Rows from block 2 of the text encoder, named by matrix and row number. Rows with one number belong to one neuron. Each number is 128 + 32 x the weight over its row's rms, rounded and kept within 0 to 255. All counts start at 0. After the name is the row's rms in percent of the matrix's.
# fc1: MLP up (text_encoder.blocks.2.mlp.fc1.weight, 1024x256), inputs 0-127
# fc2: MLP down (text_encoder.blocks.2.mlp.fc2.weight, 256x1024, transposed), outputs 0-127
fc1.990 107 [ 77 124 117  91 155 102 105 119 130 177 113 142 148 124 109 163 130 130 104 120 130 126 104 126 124  98 136  37 159 192 137 117 115 101 110 216 139 136 144 163 123 127 132  29 129 154 134 131  73 125  87 117 147  53 144  81  86 153  87 135 165 112 140  72  92 101 170  41 171  97 117 121 109  97 106  87 139 140 113 156 197 133 128 175 170 138  86 126 118 108  74  54 101 143 114  70  96 128  82 170 171 157 191 123 111 151 133 153  93 193 107  85 145 121 128 152  71 128 176 109 108  97 124 123 118  58 146 125]
fc2.990 102 [128 191 120  70 118 139 103  97 131 111 137  74 132  98 135 205 129  86 136 120 138 132 130 125 121 139 129 182 189  72 113  74 146 152 133 153 114 126 125 136 121 157 141  87 112 148 103 152 173 165 110 173 192 117 117 156  77 130 153 140 118  96 152 100 100 106 121 112 143 168 144 126  83 114  92 134 104 160  85 164 168 143 150 110 175 127  54 166 172  94  37 110  63 180 117 163 125  58 134  96 100 149 153 127  91 145 124 112 142  83 103 160 129 105 129  93 126 103 153 177 155 119 174  88  82 125 162  79]
fc1.991 099 [122 108 136 105 105 142 118 146 148  70 132  95  97 138 134 154  92  75 141 138  92 151 151 106 143 199 108  96  78 121 110 124 139 171  93 162 110 151 166 129  78 120 135  91 133 165 194 105 106 138 171 121 115 174 131 127 229 156  69 101 134 161 102  93 106  67 110 163 129 139 135 123  99 123 126 135  77 120 149  99 157 125  50  94 111 144  87 118 134 115 206 123 160 105 150 131 153 175 118 132 156 134 125  75 103 172 114 142 116 152 154 101 108 120 104 109 102 149  98 134 153  89  95  94  85  85 107 136]
fc2.991 095 [140 109  87  91 136 195  94 123 136 144  96 167 161 118 111  70 156  98 136 110 105  79 113  93  92  71 119 134 141 154 185 211 100 163 181 112 136  92 149 112 130  93 142 222 141 121 125 121  94 122 128 185 129 105 126 165 202 119  96 104  88 108  95 152 113  95 137 113 126 157 110 108 105 171 132 143 135 110  89 188 142 101 134  97 104 175  91 141 133 139  80 120 160 166 153 116 142 118 144 143  84 138 115 104  69 144  74 183 136 190 130 107 179 162 134 113 161 131 137 111 123 103 159 112  88  85  46 112]
fc1.992 088 [189 139  81 164 104 120 127 154 115 158 131  89 171 169 146 121 161 117  84  94 157 164  96 142 111 164 124 148  46 127 146 153 130  94  66 102 160 139 151 133 131 131  98  89 139 160 132 126 114 170 108 107 123  76 106  56 151 106 141 143 114  78 118  96 195 132 144 164  96 137  88 130 136 128 135 146 118 112 103 132 129 159 190 145 112 148 143  91 119 135  97 144 155  50 110 147 171  83 181 121 177 130 164 155  87 133 148 126 111 158 141 152  97  75  95 147  76  87 112 235 143 189 110 191 105 154 125 141]
fc2.992 099 [185 150 175 116 148 138 172 164 119 100 132 107 129 146 102 139  39 131 106  96 136 112 178 139 153 146 186 108  92 128 109 135 130 111  83 129 150 150 127  66 116 156  60  88 165 145 148 146  93 178 177 175  88 153 144 115 151  85 144 118 158 115 185 126 111 150 100 184 138 160 169 100  65 118 110 178  83 111  83 129  70 136 119 169 149 147 125 129 131 157  89 159 149  79 153  93  98 153 154 119 145 146 134 110 148 134 144 128 122 153 114 105 101 115 132 108  92 138 149 124 120 101 140 150 159 140 122 189]
fc1.993 097 [132 132  77 132 134 128 129 114 181 120 175 119 151 153 139 137  74 109 139 161 125  98 122 181  97 118 109 103 102 129 108  96 171 148 164 133  96 108 132 154 100 117 119 173 106 121  68 111 134  92 142  94  94 144 129 134  40 162 132 154 178 171 184 176 158 151 194 141  99 161 117 176 156 148 128  79 108 112 168  85 113 134 108 188 109 126 101 108 108 188 172 137  97 149 167 127 109 135 134 103  91 171 113 110  93 141 143 149  90 168  78 125 123  99 110  93 116  95 137 184 130 144 179  64 176 173 153 117]
fc2.993 090 [121 174 100 127 136 140 136 105  71 111 159 147 124 126 135 111 131 131 166 140 129  76 178 115 158 109 110 102 118 117 125 175 172 157 144  86 186 101 146 158 125 113 142 117 141  48  95 148 178 157 118 119 130 139 118 111  93 160 130 159 103 158 113 152 156 202 118  68 172 222 114 153 143 170 117 143 138  52 158 128 152  63 145 115 163 144 160 110  99 131 133 118  79 136  98  55 175 107  86 135 109 156 148 116 133 152  90 174 155 148 110 191 170 170 161  97 124 102 145 180 126 176 159 100 138 114 138 107]
fc1.994 101 [189 123  92 182 177 187 157 142 131  96 158 115 115 130 120 157  79 128 119 179 155 171 163 120  91 112  86 118 162  95  89 133  83 147 125 145 116 184 104 109 131 100 152 106 137 166  93 113 105  89 136 126 107 113  87 146 174 157  95 104 166 139 124 113 113  80 147 149 126 109 195 182  66 141  90 135 181 132 146 119 130 132 181 145  54 103 179 123 186 151 114 159  48  83 129  82 149 152 173 119 164 145  89 103 111 175 105 110 140  52 116 144 137 106 124 200 107 128 112 114 123 107 154 160  94 173 123 123]
fc2.994 103 [156 116  92 112 170 121  55  80 132 121 128 117  83 131 120 112 118 123 113 169  79 207 111 213 162 128 128 168 181 124 155 132 166 156 141  92 145  87 167 150  98 131  69 134 126  69  91 122 151 137 113 121 136  94 114 109 173 192 148 117 114 118 100  95 149  58 161 112 154  90 116 137 140 134 106  77 137 169 192 106 112 100 171  72  87 149 159 147  90 125 104  94 148 113 106 128 144 134 132 172 212 176 116 136  79 131 136 112 148 148 103 127 200 108 116  83 130  45 151 108 151 123 138 155 182 146 120  96]
fc1.995 133 [131 151 133 156 129 163 142 143 116 152  41 143 129 150 113 124 130 206 152  95 148 137 155  94 114 150 161  78 164 129 140 192  56 116 125 103  99 104  81 101 125 109 156 131 101  96 138  92 109 132 106 126 126 125 188 141 102 142  92 172 139 139 133 108  95 124 195 165  78 132 160 198 135 167 150  72 144 102 131  72 195  79 158 154  74 106 113 180 163 125 144 118 134 161 103 174 153 105 164  84 110 129 104 142  53  74  87 144 117 137 189 190 131 163 163  86 168 167 117 186 175 155 146 126  76  81 122  79]
fc2.995 115 [181 154 151 102  58 111 112 123 140  98  88 133 130 163 123 143 168 165 109 122 112 126 204 157  89 158 103  66 127  92 126  97  67  80  60 102 122 138 155 165 112 132 193 100 113 112  88 101 118 142 145 106 142 118 135 168 133 128 103  98 178 119 139 157 155 202 141 118 110 159 168 128 151 158 134 133 189 159 133  95 124  85  94 135 103  95 123 110 156 162 154 158 120 132 140  98 155  78 112 127  61 159 164 106 135  96 108 165 109 127 170 148  79  93 171 183 112 107  95 172  89 118 142  97 106 113 112  76]
fc1.996 085 [114 155 117 106 135  77 165 105 152 155 128 136 143 130 145 157 123 106 194 199 131 134 124 133 105 149  54  60 140  86 125 131 109 137 126 123  93 147 119  84 149 122 158 179 113 107  81 161 179 122 133 161 118 158 120  90 114 119 129 139 116 155 140 149 137 116 107 146 122 155 130 139  90 158  89 120 143  89 179 135 129 123 110 102 111 156 112 124 143 155 161 177  78 120 160 128 175 151 100 125 107 158 142 139 148  93  96 195 131 167 111 180 129 129 141 124 173 133 109  73 196 170 172 155 150 122 143 123]
fc2.996 080 [153 169 116 125 106 151 118 104  77 129 152  83  81 145 169 123  78  94 136 172  99 144 114  92 120 145 100  83 188  74 117 164  74 111 118  77 136 168 117 185 137 145 144  94 133 131 165  74 146 149 134 153 100 118 142 100  92 144 162 137 115 143 161 152 144 143 137 103  84 114 102 153  92  89  87 134 127 168 150 129 116  65 101 119 135 137  75 143 172  87 126 208 147 101 129 120 163 112 119 115  97 142 113  94 171 115 101 197 115 118 171 122 150 155 158 174 171 161 184 140 119 140 105 161  68 168  89 101]
fc1.997 092 [134 137 184 101 144 130  93 142 158 121 120 118 162 128  82 128 137 167 164 176 133 176 156  76  83 156 106 149 105 197 100 106 137 130 115 136 251  85  92 101 166 108 175 126  76 151 122 129  52 135 171 136 161 127 142 191  62 108  99 121 110  99  62 115 167  96 138 105 190  82  66 127 130 109 130 131  75 148 181 134 120 129 161 152 106 122  70  94 131 140 131 149 150  80 151 145  92 167 117 155 134 121 171  58 150 102 141 152 155  93 133 131 152 134 165 143  65 119 149  92 150  83 167  44  83 186 126 103]
fc2.997 091 [ 89 150 165  79 139 100  71 103 213  92 122 108 129 103 120 110  64 117 150 146 148 152 127 192 135 103 142 160 126  83 192 131 106 142 191 120  71 117 179 141 135 162 107 104 162 146  75 219 117 159 100 125 165  96 128 116 153 104  93 133 162 125 119  89 130 106  86 146 155 140 154 124 150 128 159 125  65 151 125 179 131  96  63  80 106 139  85  92  82 104 104 130 194 124  80 135 160 106 120 104 169 146  84 162 110  91 120 134 107  86 125 126 147 166 144 118  98 153 176  97  97 184 113 117 130 163  99  99]
fc1.998 093 [105 137 135 171 152 128 155  98 111 107 101 149 183 136 118 160 141 147 146 163  98 140 115 147 183  65 189 112  97 109  45 145 211 151 133 169 160  83 118 132 131  80 134 120 117 183 113 122 115 157 126 110 146  93 107 119 104 161  74 114  84  96 129  84  78 163 127  90 123 127  90 106 133 127 165 161  68 193 161 154 104 124 120  98 103  92 129 137  77 152 101 144 161 107 171 130 182 174 153 169  84 139 108 132 124 124 178 144 120 140 170 141 144  87 159 137 183 129 120 140 104 174 197 144 137 111 128 128]
fc2.998 097 [174 143 103 132 103 146 108 144 111 136 114 112 133 123 101  96 104  72 156  72 155  92 130  77 162 155 130 159 144 181 198 140 124 117 109 123  87 143  98 125 119 141 143 114 118 195 130 146 136  97 126 128 116 102 116 109 109  91 165 145 100 170 117  73  95  89 120  99  95 171  96 110  95 135 142 118  88 135  93 173 100 131  82  81  98  63 101 134 113 126  96 125 117 166  71 123 128  97  91  95 100 128  66  96 127  93 140 115 187 119  71 104 123 141 113 183 160 106 154  80  71 135 118 146 174  88 143  40]
fc1.999 099 [ 57  94 102  87 107  82 147  99 116 140 145 188 134 114 105 131 148 100 127 113 123  83 118 136 142 133 135 129  93 113 109 104 106 152  90 108 111  95  86  98 138 195 179  68 125 207  94 162 169  82 135 118 170 135 157  72  99 153 155 113  97 134 118 163 137  72 169 164 123 154  69 112 148 155 133  82  97 114  82 142 127 129 192 142 148 108  74  99 186 133  56 137  59  90  95 121 122 166 155 129 144  90 144 101 133 133 111 135 144 133  82 108 126 153 137 155 122 169  66 125 109  89 113 116 145  53 119 119]
fc2.999 096 [106 172 157 142 101  80  91 130 169 165  92 126 143 163 134  86 129 100 173 140  83  89 120  99 128 140 128  94  81 133 119 108 166 108 125 157  91 104  69  86 141  96 126  67 162  92 131 106 150 136 120 117 128 153 144 136 152 108 127 114 138 131 109 120 173 171 168 129 148 137  97  84  70 158 126 137 105 130 118  88 111 117 159 155 180  97 160 127 132  78 119  96  95 122 164  70  89 113 116 113 123 116 175 134 119 125 124  99 113 130 141  80 140 186 122  43 183 116 116 115 121 159 119 155 107  90 161 177]
fc1.1000 102 [185 162  97 173 117 118  68 132 162 132 137 149 155 129  84 175 113  95  63 132 124 205 131  77 143 149 183 119 126 110 172 104  65 196 121  65 154 128 157 153 128 114 125 166  67 141 134 107 137 158 134 111 106 119 114 155 128 179 181  99 117  66 139 135 156 104  86 141  71 139 166 164  97 116 161 125 121 106 177  94 128  98 101  84 138  92  59  64 136 128 134 128 144 103  97 130 183  82 110 152 139 124  78  91 114 118 160 156 121 135  94 140 156 157 132  82 131 161 140 156  73  74  53 100  70 174  91 168]
fc2.1000 095 [198 147  99 137  38 191 137 155 185 168 145  98 124 112  79 162 109 150 168 159 136 160 127 146 127 135 149 104 141 125 135 136 253 196  57 109 142  92 180 128 159 118 157 157  91 128 144 113 146 157 110  97 147 164 117 148  87 126  83  89  85 105 131 140  96 136 178 137 101 135 144 106 129 185 132 162 142 158 166  89 145 134 124 213 150 129 164 128 160 106 124 165 136 141 145 160 132 147  90 143  94 154 158 125 169 156 116 146 117 166  80 164 119 130 166 105 120 139 105  91 140 180 111  93 147 122 139 149]
fc1.1001 103 [113 146 106 117  85 135 128 140 122 117 151  89  95 107 125 146  91 152 158  81 129  39 152  70 112 114 128 114 135 112 146  77  68 182 154  94 107 132 132 119 111  87 134 121 111 135  99  75 138 151 117 112 118 125  76  99 190 129 119 139 161 146 150 104 169 136 128 117  87 158  96 154 167  88 121 113 106 122  48 174 116 116 144 120  77 139 183 146  86 201 109 110 116 148 135 121 159 122 228 129 139 116 156 158 111 108  73  97 115  72 165 139 140 112 144 162  93 189  88  88 113 115 144 128  89 124 105 146]
fc2.1001 129 [ 96 148 189 121  66 139 101 114 112 109 137 107 120  86 145 152  84 117 162  88 105 114 155  96  93  99 144 113  90 159  71 101 123 139 123 123 118 117 149  68 115  99 104  99  92 105 130  86 127 164 101 125  96 156  42 129 116 119  86 116 150 121 121 166 173 206 173 189  74 174 109 171 125 158 208 130 118 113   1 182 119 123 119 128 131 113 130 116 145 169  84 123 127 169 142 133  71 119 142  55 172 113 118 117  71 144 111 116  99 122 150 137 157 121  97 163 122 150  96 141 136 103 108 156  97 130 117 182]
fc1.1002 097 [140 147 154 160 124 156  82  83  42 115 102 133  90 113 155  77 158 139 182  58 102 110 112  88 167 129 130 125  93 101 100 158  84 113 138 158 172  77 144 170 109  95  98 149 190 150 167 177 183 102 101 145 166  63 110 112 145  82 110 127 157 116 135 188  71 108 100 178 192 162 148 108 174 117 138 124 118 164 165 102 105 106 116 151 166  96 126 130 193 140 122 138 140 159 206  84 104  88 103 106 145 103 126 122 154 186  87 117 119 137 164  92 131 105  98 141 150  75 102 172 110 160 125 115 111  98 138 126]
fc2.1002 098 [141  93  54 143 172 118 123 120  95 155  90  74 178 138  87  95  89 149  86 106 162 114 100 130 120 135 151 121 152 129 150  82 142 112 161 151 174  88 107 105 145 146 139 131 120 133 163  97 166 142 191 159 137 110 121 106 139 115 141 138 121 127 148 135 117 186  46  75 172 133  71 105 160 171 196 167 148 132 170 153  93 142 161 143 112 175 145 119 158 157 103 147 177 182 166 128 151 142 144  95  92  34 104 176  93 165 157  70 116 174 139 162 147 140 110 104  87 119 143 132 116 117 190  79 137  82 159 167]