Weights of a small contrastive image-text model.
Model: 22.9M parameters, 64-pixel images, encoder arch wide_resnet, encoder norm groupnorm, encoder activation relu, encoder widths [160, 320, 640], text encoder width 256, text encoder layers 6, text encoder norm rmsnorm, text encoder activation quick_gelu.
Training: soap at rate 0.0016, 8800 steps.
Data: trained on photos of plants, animals and fungi (iNaturalist), 155796 training examples, 3.6 epochs.
Rows from block 2 of the image encoder of a small contrastive image-text model, named by matrix and row number. Rows with one number belong to one channel. Each number is 50 + 12 x the weight over its row's rms, rounded and kept within 0 to 99. All counts start at 0.
After each channel's rows are labels from the 100 images, of 14976, where the channel reaches its highest value: "responds to" is what is common among them. Only what is clearly more common there than usual is listed. The data: photos of plants, animals and fungi (iNaturalist).
# convs0: first 3x3 conv, stride 2 (encoder.blocks.2.convs.0.weight, 320x160x3x3, each kernel summed), inputs 0-79
# convs1: second 3x3 conv (encoder.blocks.2.convs.1.weight, 320x320x3x3, transposed, each kernel summed), outputs 0-79

convs0.89:67 51 29 36 52 53 61 58 49 53 55 34 39 45 59 60 45 35 47 37 33 46 57 58 58 67 71 80 33 33 43 48 63 51 49 65 77 64 47 40 54 62 41 44 47 53 39 53 59 53 37 49 44 48 41 60 45 40 59 44 55 61 60 37 63 52 25 41 58 36 57 41 48 47 40 42 61 51 66 73
convs1.89:44 41 34 51 45 87 55 50 80 22 61 69 40 53 42 43 55 61 69 51 31 53 37 51 57 50 43 53 53 64 60 63 58 33 72 66 54 40 60 53 57 46 66 41 63 37 49 54 45 37 32 59 57 37 56 19 43 44 41 51 38 84 66 47 43 39 69 45 35 54 54 58 57 66 64 53 54 58 48 61
responds to: order Accipitriformes; family: Accipitridae

convs0.9:52 66 35 51 40 40 50 48 50 43 71 54 43 53 61 45 60 46 41 52 49 48 65 62 51 42 63 44 36 61 64 24 45 65 32 61 36 60 66 56 56 52 43 53 39 52 51 46 49 49 29 68 71 83 57 67 31 76 70 63 66 52 52 55 30 40 33 52 45 51 29 44 38 39 48 56 51 39 42 52
convs1.9:43 51 44 39 66 31 47 59 50 63 39 40 63 41 31 55 52 50 52 34 29 53 38 67 45 72 24 52 50 64 38 57 51 34 51 54 67 37 58 31 62 61 48 52 45 48 55 44 69 38 62 44 54 43 40 34 43 34 43 61 62 52 36 50 60 57 48 36 50 58 68 48 78 47 52 75 55 54 46 47
responds to: class Aves; order Accipitriformes

convs0.88:57 63 48 31 55 64 46 35 51 37 77 37 53 41 51 52 48 52 65 51 47 31 52 21 56 62 52 47 50 45 52 48 47 79 45 47 55 67 57 28 50 67 45 65 51 52 52 34 59 48 41 44 45 51 79 52 49 56 54 45 77 65 42 36 40 51 67 72 41 56 58 65 51 63 40 47 57 23 62 59
convs1.88:52 53 36 78 61 70 20 43 65 62 54 30 37 47 54 62 31 45 66 53 32 44 47 59 25 52 53 60 53 47 44 53 54 77 31 63 47 68 58 46 35 47 53 41 39 52 59 26 50 41 42 47 27 44 58 54 44 50 50 56 55 53 31 45 50 41 53 53 46 48 63 47 46 26 41 52 48 45 43 72
responds to: class: Aves; order Accipitriformes; family: Accipitridae

convs0.104:46 41 31 39 51 50 69 48 47 54 49 28 49 64 35 60 53 27 59 69 46 51 41 50 42 44 54 64 43 46 39 43 54 57 55 65 41 35 43 11 57 48 24 52 53 47 31 58 57 63 46 77 57 28 53 54 21 42 49 60 66 54 51 45 60 74 49 55 43 69 64 61 42 67 55 43 57 52 59 43
convs1.104:64 49 47 66 54 59 65 50 50 54 27 49 43 52 59 48 33 52 56 54 58 53 48 64 69 59 43 56 50 30 43 33 52 56 60 36 39 42 65 47 35 54 48 52 46 54 61 30 62 27 43 34 42 56 46 57 52 49 44 55 36 76 50 50 55 51 43 53 68 44 35 34 20 26 52 50 55 51 54 42
responds to: class: Aves; order Accipitriformes; family: Accipitridae

convs0.59:45 39 60 63 35 37 52 34 67 45 35 28 51 58 52 45 58 25 46 45 55 44 62 53 60 40 71 72 54 31 48 34 27 68 36 53 52 46 65 35 39 39 36 69 39 48 62 53 38 42 59 40 61 46 63 51 40 46 37 63 40 45 51 41 56 47 31 47 45 31 61 35 30 47 58 36 48 42 38 56
convs1.59:64 68 56 41 71 40 68 61 75 57 50 50 53 59 44 56 32 60 44 68 54 49 56 73 61 71 36 41 40 67 39 49 66 87 58 32 39 52 51 45 54 59 58 71 34 48 50 45 43 41 42 43 45 53 70 53 53 46 64 55 62 41 51 66 58 33 33 55 38 46 68 53 47 41 36 45 56 36 57 50
responds to: phylum Chordata; class Aves; order Charadriiformes

convs0.252:35 45 54 44 51 60 42 51 52 32 50 59 44 57 63 66 62 50 53 49 41 42 68 71 67 32 64 49 62 28 53 50 73 51 36 66 70 44 47 46 48 55 57 47 62 59 53 48 59 54 59 50 58 48 59 42 61 54 52 44 43 44 40 72 20 33 64 74 53 45 44 54 59 63 49 45 39 57 52 51
convs1.252:49 50 66 57 69 56 62 47 23 49 73 40 46 76 32 51 51 47 54 44 41 38 68 50 18 29 51 70 48 46 59 44 43 49 59 53 47 51 41 66 30 60 39 43 65 57 41 26 73 49 43 56 35 57 72 65 63 39 82 66 53 54 44 54 34 62 53 57 41 41 50 56 51 51 66 70 48 33 59 63
responds to: class Aves; phylum Chordata; order: Anseriformes; family: Anatidae

convs0.144:53 33 47 37 50 46 71 51 58 62 54 46 45 38 62 33 55 21 62 49 56 47 33 51 62 46 44 42 51 40 57 51 46 44 71 45 38 46 37 49 44 32 46 56 40 31 57 60 42 58 51 49 40 49 50 57 46 50 37 70 54 42 51 52 31 64 65 66 39 50 35 71 35 33 24 70 15 31 66 55
convs1.144:40 34 38 40 36 52 43 60 44 38 49 51 48 39 51 44 51 35 34 55 46 37 64 56 63 53 54 41 47 37 62 42 22 36 37 12 24 52 51 27 33 54 57 53 44 79 56 38 46 51 43 39 48 48 48 70 38 64 55 61 31 49 32 46 46 21 57 37 52 43 50 53 52 44 54 74 59 45 32 76
responds to: class Aves

convs0.181:58 39 45 31 24 34 38 39 68 61 66 52 51 57 51 46 53 65 61 44 47 42 55 58 44 46 47 51 38 47 39 56 47 65 64 66 35 53 72 43 53 43 59 26 29 24 54 67 48 56 51 52 42 65 41 53 38 64 44 73 62 53 30 37 45 74 38 25 41 65 69 44 42 36 40 58 42 51 56 54
convs1.181:75 41 54 44 41 34 34 45 58 57 35 55 32 57 20 37 50 49 55 50 48 53 51 36 55 57 56 40 46 31 28 80 56 40 44 43 44 60 41 40 44 67 35 58 52 29 61 62 50 50 52 40 52 61 65 39 33 52 50 52 45 36 65 55 50 47 55 38 61 48 47 56 54 63 48 44 33 58 59 48
responds to: order Accipitriformes; family: Accipitridae

convs0.284:46 46 54 51 49 34 55 56 46 33 45 67 56 47 20 34 41 44 54 36 49 51 26 43 51 58 56 47 63 52 73 63 67 39 42 41 46 30 51 37 44 42 71 42 47 69 57 67 48 25 44 43 65 60 47 42 35 31 39 47 36 48 21 54 73 49 49 52 43 40 45 36 18 38 69 58 44 52 49 70
convs1.284:43 29 74 35 55 39 40 63 43 38 44 56 57 42 59 50 37 35 34 54 77 55 52 47 32 47 50 60 48 47 48 36 64 53 53 58 55 66 49 46 27 49 60 65 36 59 32 72 51 36 69 28 52 29 58 53 64 49 49 52 65 24 53 69 64 52 40 45 42 36 29 51 69 42 73 77 48 59 45 66
responds to: class Aves; order Charadriiformes

convs0.292:36 38 72 37 44 54 65 47 62 55 45 38 68 46 47 45 54 51 44 51 38 43 57 43 53 53 56 58 48 50 51 50 65 52 41 62 49 59 44 58 66 61 43 17 37 41 48 49 79 43 56 54 41 53 41 41 37 58 62 49 54 45 35 45 56 76 40 69 47 59 34 48 40 63 69 59 32 53 43 38
convs1.292:43 36 50 59 62 67 38 53 44 23 40 45 64 66 48 38 57 33 36 45 40 54 68 27 50 51 54 45 37 44 60 50 51 55 42 64 68 53 45 72 32 39 33 44 65 37 49 59 41 39 38 39 48 47 28 54 62 61 55 26 55 42 45 27 71 57 74 54 45 53 56 49 59 29 60 45 25 57 44 36
responds to: class Aves; order Accipitriformes

convs0.75:30 32 54 50 34 51 31 48 43 44 33 52 34 50 43 67 61 49 45 35 51 50 39 40 45 37 38 54 37 48 32 53 29 65 59 47 34 58 50 42 37 38 53 68 59 55 39 40 35 52 57 63 63 46 67 60 41 55 39 41 69 57 87 39 62 55 45 22 46 52 45 44 45 64 45 45 23 53 52 60
convs1.75:60 57 54 47 52 50 54 38 20 57 60 46 35 65 40 56 18 42 48 64 42 49 53 45 68 32 49 59 55 44 56 44 57 47 47 51 72 59 42 46 33 38 52 50 49 46 33 29 43 53 35 58 48 57 53 60 28 30 60 41 49 45 39 45 45 57 37 56 37 39 53 60 40 48 52 49 49 40 41 22
responds to: phylum Chordata; class Aves

convs0.237:53 68 24 45 73 34 18 54 50 53 55 40 71 62 36 60 56 59 60 45 47 50 34 50 53 63 60 39 38 42 43 56 42 47 60 66 56 32 78 28 40 54 29 67 50 49 66 50 45 41 43 59 61 58 68 56 48 68 28 42 69 52 47 60 47 49 73 36 63 65 59 63 52 33 34 37 61 58 60 64
convs1.237:31 53 70 52 49 29 46 40 70 62 55 45 29 60 52 46 70 42 46 55 60 71 46 57 55 41 29 37 79 54 46 56 39 34 38 46 29 48 51 76 63 35 75 37 34 41 33 24 60 45 50 38 35 56 47 23 56 47 41 52 59 52 46 27 25 36 47 39 49 56 40 65 28 48 54 67 44 41 40 54
responds to: order Accipitriformes; family: Accipitridae

convs0.4:43 19 46 54 67 58 40 54 45 56 49 60 61 57 59 75 41 30 57 35 52 43 61 46 60 51 35 43 76 57 43 41 36 46 45 55 41 54 56 57 67 64 42 62 49 59 58 67 51 52 57 52 42 49 39 41 37 72 42 60 41 31 40 43 30 30 52 28 51 41 44 42 50 69 62 40 38 36 57 50
convs1.4:38 64 53 65 72 62 48 55 57 54 21 32 68 53 43 46 61 68 75 47 46 50 52 42 70 66 36 54 46 40 61 53 53 53 46 42 58 62 36 64 37 77 47 56 45 50 21 44 65 47 62 71 59 52 40 76 40 63 42 39 70 38 68 47 50 74 50 51 57 63 37 28 62 50 65 50 39 39 56 23
responds to: class Aves; order Accipitriformes

convs0.95:73 33 53 24 61 42 34 27 50 51 52 49 41 71 50 58 48 35 70 54 67 48 48 49 44 58 36 64 50 63 49 47 41 46 57 51 60 54 53 44 64 60 37 88 63 47 42 59 85 64 66 50 45 40 64 48 36 47 27 29 45 52 61 65 58 65 49 52 36 65 44 70 39 73 51 54 29 37 50 62
convs1.95:56 55 63 46 58 56 53 41 70 73 54 40 62 31 54 57 53 41 67 50 75 56 44 69 72 41 59 62 51 32 31 42 58 46 66 47 36 43 50 50 67 57 52 23 56 45 51 28 59 57 44 56 39 51 45 65 40 53 57 53 44 66 34 60 45 63 57 37 34 60 62 60 52 28 47 48 45 51 45 41
responds to: class: Aves; order Accipitriformes; family: Accipitridae

convs0.169:41 56 65 44 43 49 45 33 61 23 54 40 47 33 46 31 65 37 55 51 45 52 60 49 62 51 51 51 51 56 42 51 51 60 59 58 55 69 37 45 35 31 54 29 49 52 57 59 61 63 84 50 69 43 55 46 47 49 40 53 67 38 62 46 45 57 55 48 55 54 53 61 52 60 48 56 71 51 29 19
convs1.169:52 56 42 46 52 41 67 50 42 64 48 44 38 52 48 35 58 53 59 36 56 50 67 48 61 59 66 58 60 39 54 51 78 67 28 62 23 50 69 58 54 64 40 91 51 34 36 40 53 57 20 72 35 64 71 44 62 49 47 35 72 61 48 52 43 39 63 55 50 39 41 80 54 52 55 53 43 47 60 37
responds to: class: Aves; order Accipitriformes; family: Accipitridae

convs0.123:56 36 53 50 49 43 24 63 38 66 42 39 28 29 53 59 41 44 48 37 54 64 46 57 57 53 45 53 44 68 48 59 36 30 41 36 37 37 58 67 52 51 50 40 64 37 42 52 52 54 45 48 67 44 48 34 49 58 40 41 36 42 49 53 56 44 52 38 45 47 49 61 99 41 45 36 44 54 72 51
convs1.123:61 13 43 57 60 64 42 60 73 55 46 47 48 61 53 68 49 54 74 45 63 28 63 49 69 62 35 56 53 33 56 57 32 48 37 61 30 35 42 35 65 65 59 55 35 44 56 33 63 48 75 09 53 63 63 51 62 78 39 58 56 54 58 25 59 51 38 53 57 60 52 52 62 48 84 58 23 26 74 49
responds to: class Aves; order Accipitriformes

convs0.0:43 42 45 74 21 65 52 45 58 78 46 41 38 45 53 64 36 39 49 36 51 43 52 45 51 55 28 42 90 35 29 55 38 45 40 43 31 42 41 51 34 48 69 54 42 38 60 58 52 42 54 46 39 51 36 69 60 57 54 56 67 74 45 47 43 55 49 39 37 49 51 24 71 44 76 54 68 57 70 39
convs1.0:40 35 48 42 47 60 17 65 34 33 44 39 44 61 49 47 64 60 54 52 41 43 49 68 64 37 19 57 38 43 52 50 17 45 44 61 36 48 56 37 32 59 50 41 36 70 29 58 32 55 33 62 35 56 64 60 86 55 63 60 64 48 56 38 61 64 60 77 63 53 49 40 47 78 44 65 54 45 52 33
responds to: phylum Chordata; class Aves

convs0.78:42 51 49 72 33 56 27 38 56 47 54 66 38 52 45 56 34 51 51 59 58 59 36 37 58 39 62 52 64 50 51 49 36 54 54 40 49 50 22 53 43 45 58 30 56 69 68 61 42 56 58 70 35 54 55 46 45 57 43 57 34 99 66 44 32 46 55 50 44 39 48 49 42 56 79 67 53 54 38 47
convs1.78:33 54 37 43 34 38 38 42 38 45 37 29 43 63 30 35 29 41 60 34 53 42 43 35 47 25 45 35 49 32 50 48 38 40 72 41 49 67 28 49 42 51 54 90 57 59 41 70 58 61 46 40 38 64 77 49 39 32 44 32 58 43 53 53 50 50 70 72 47 44 36 67 42 69 49 58 28 52 50 34
responds to: order Lepidoptera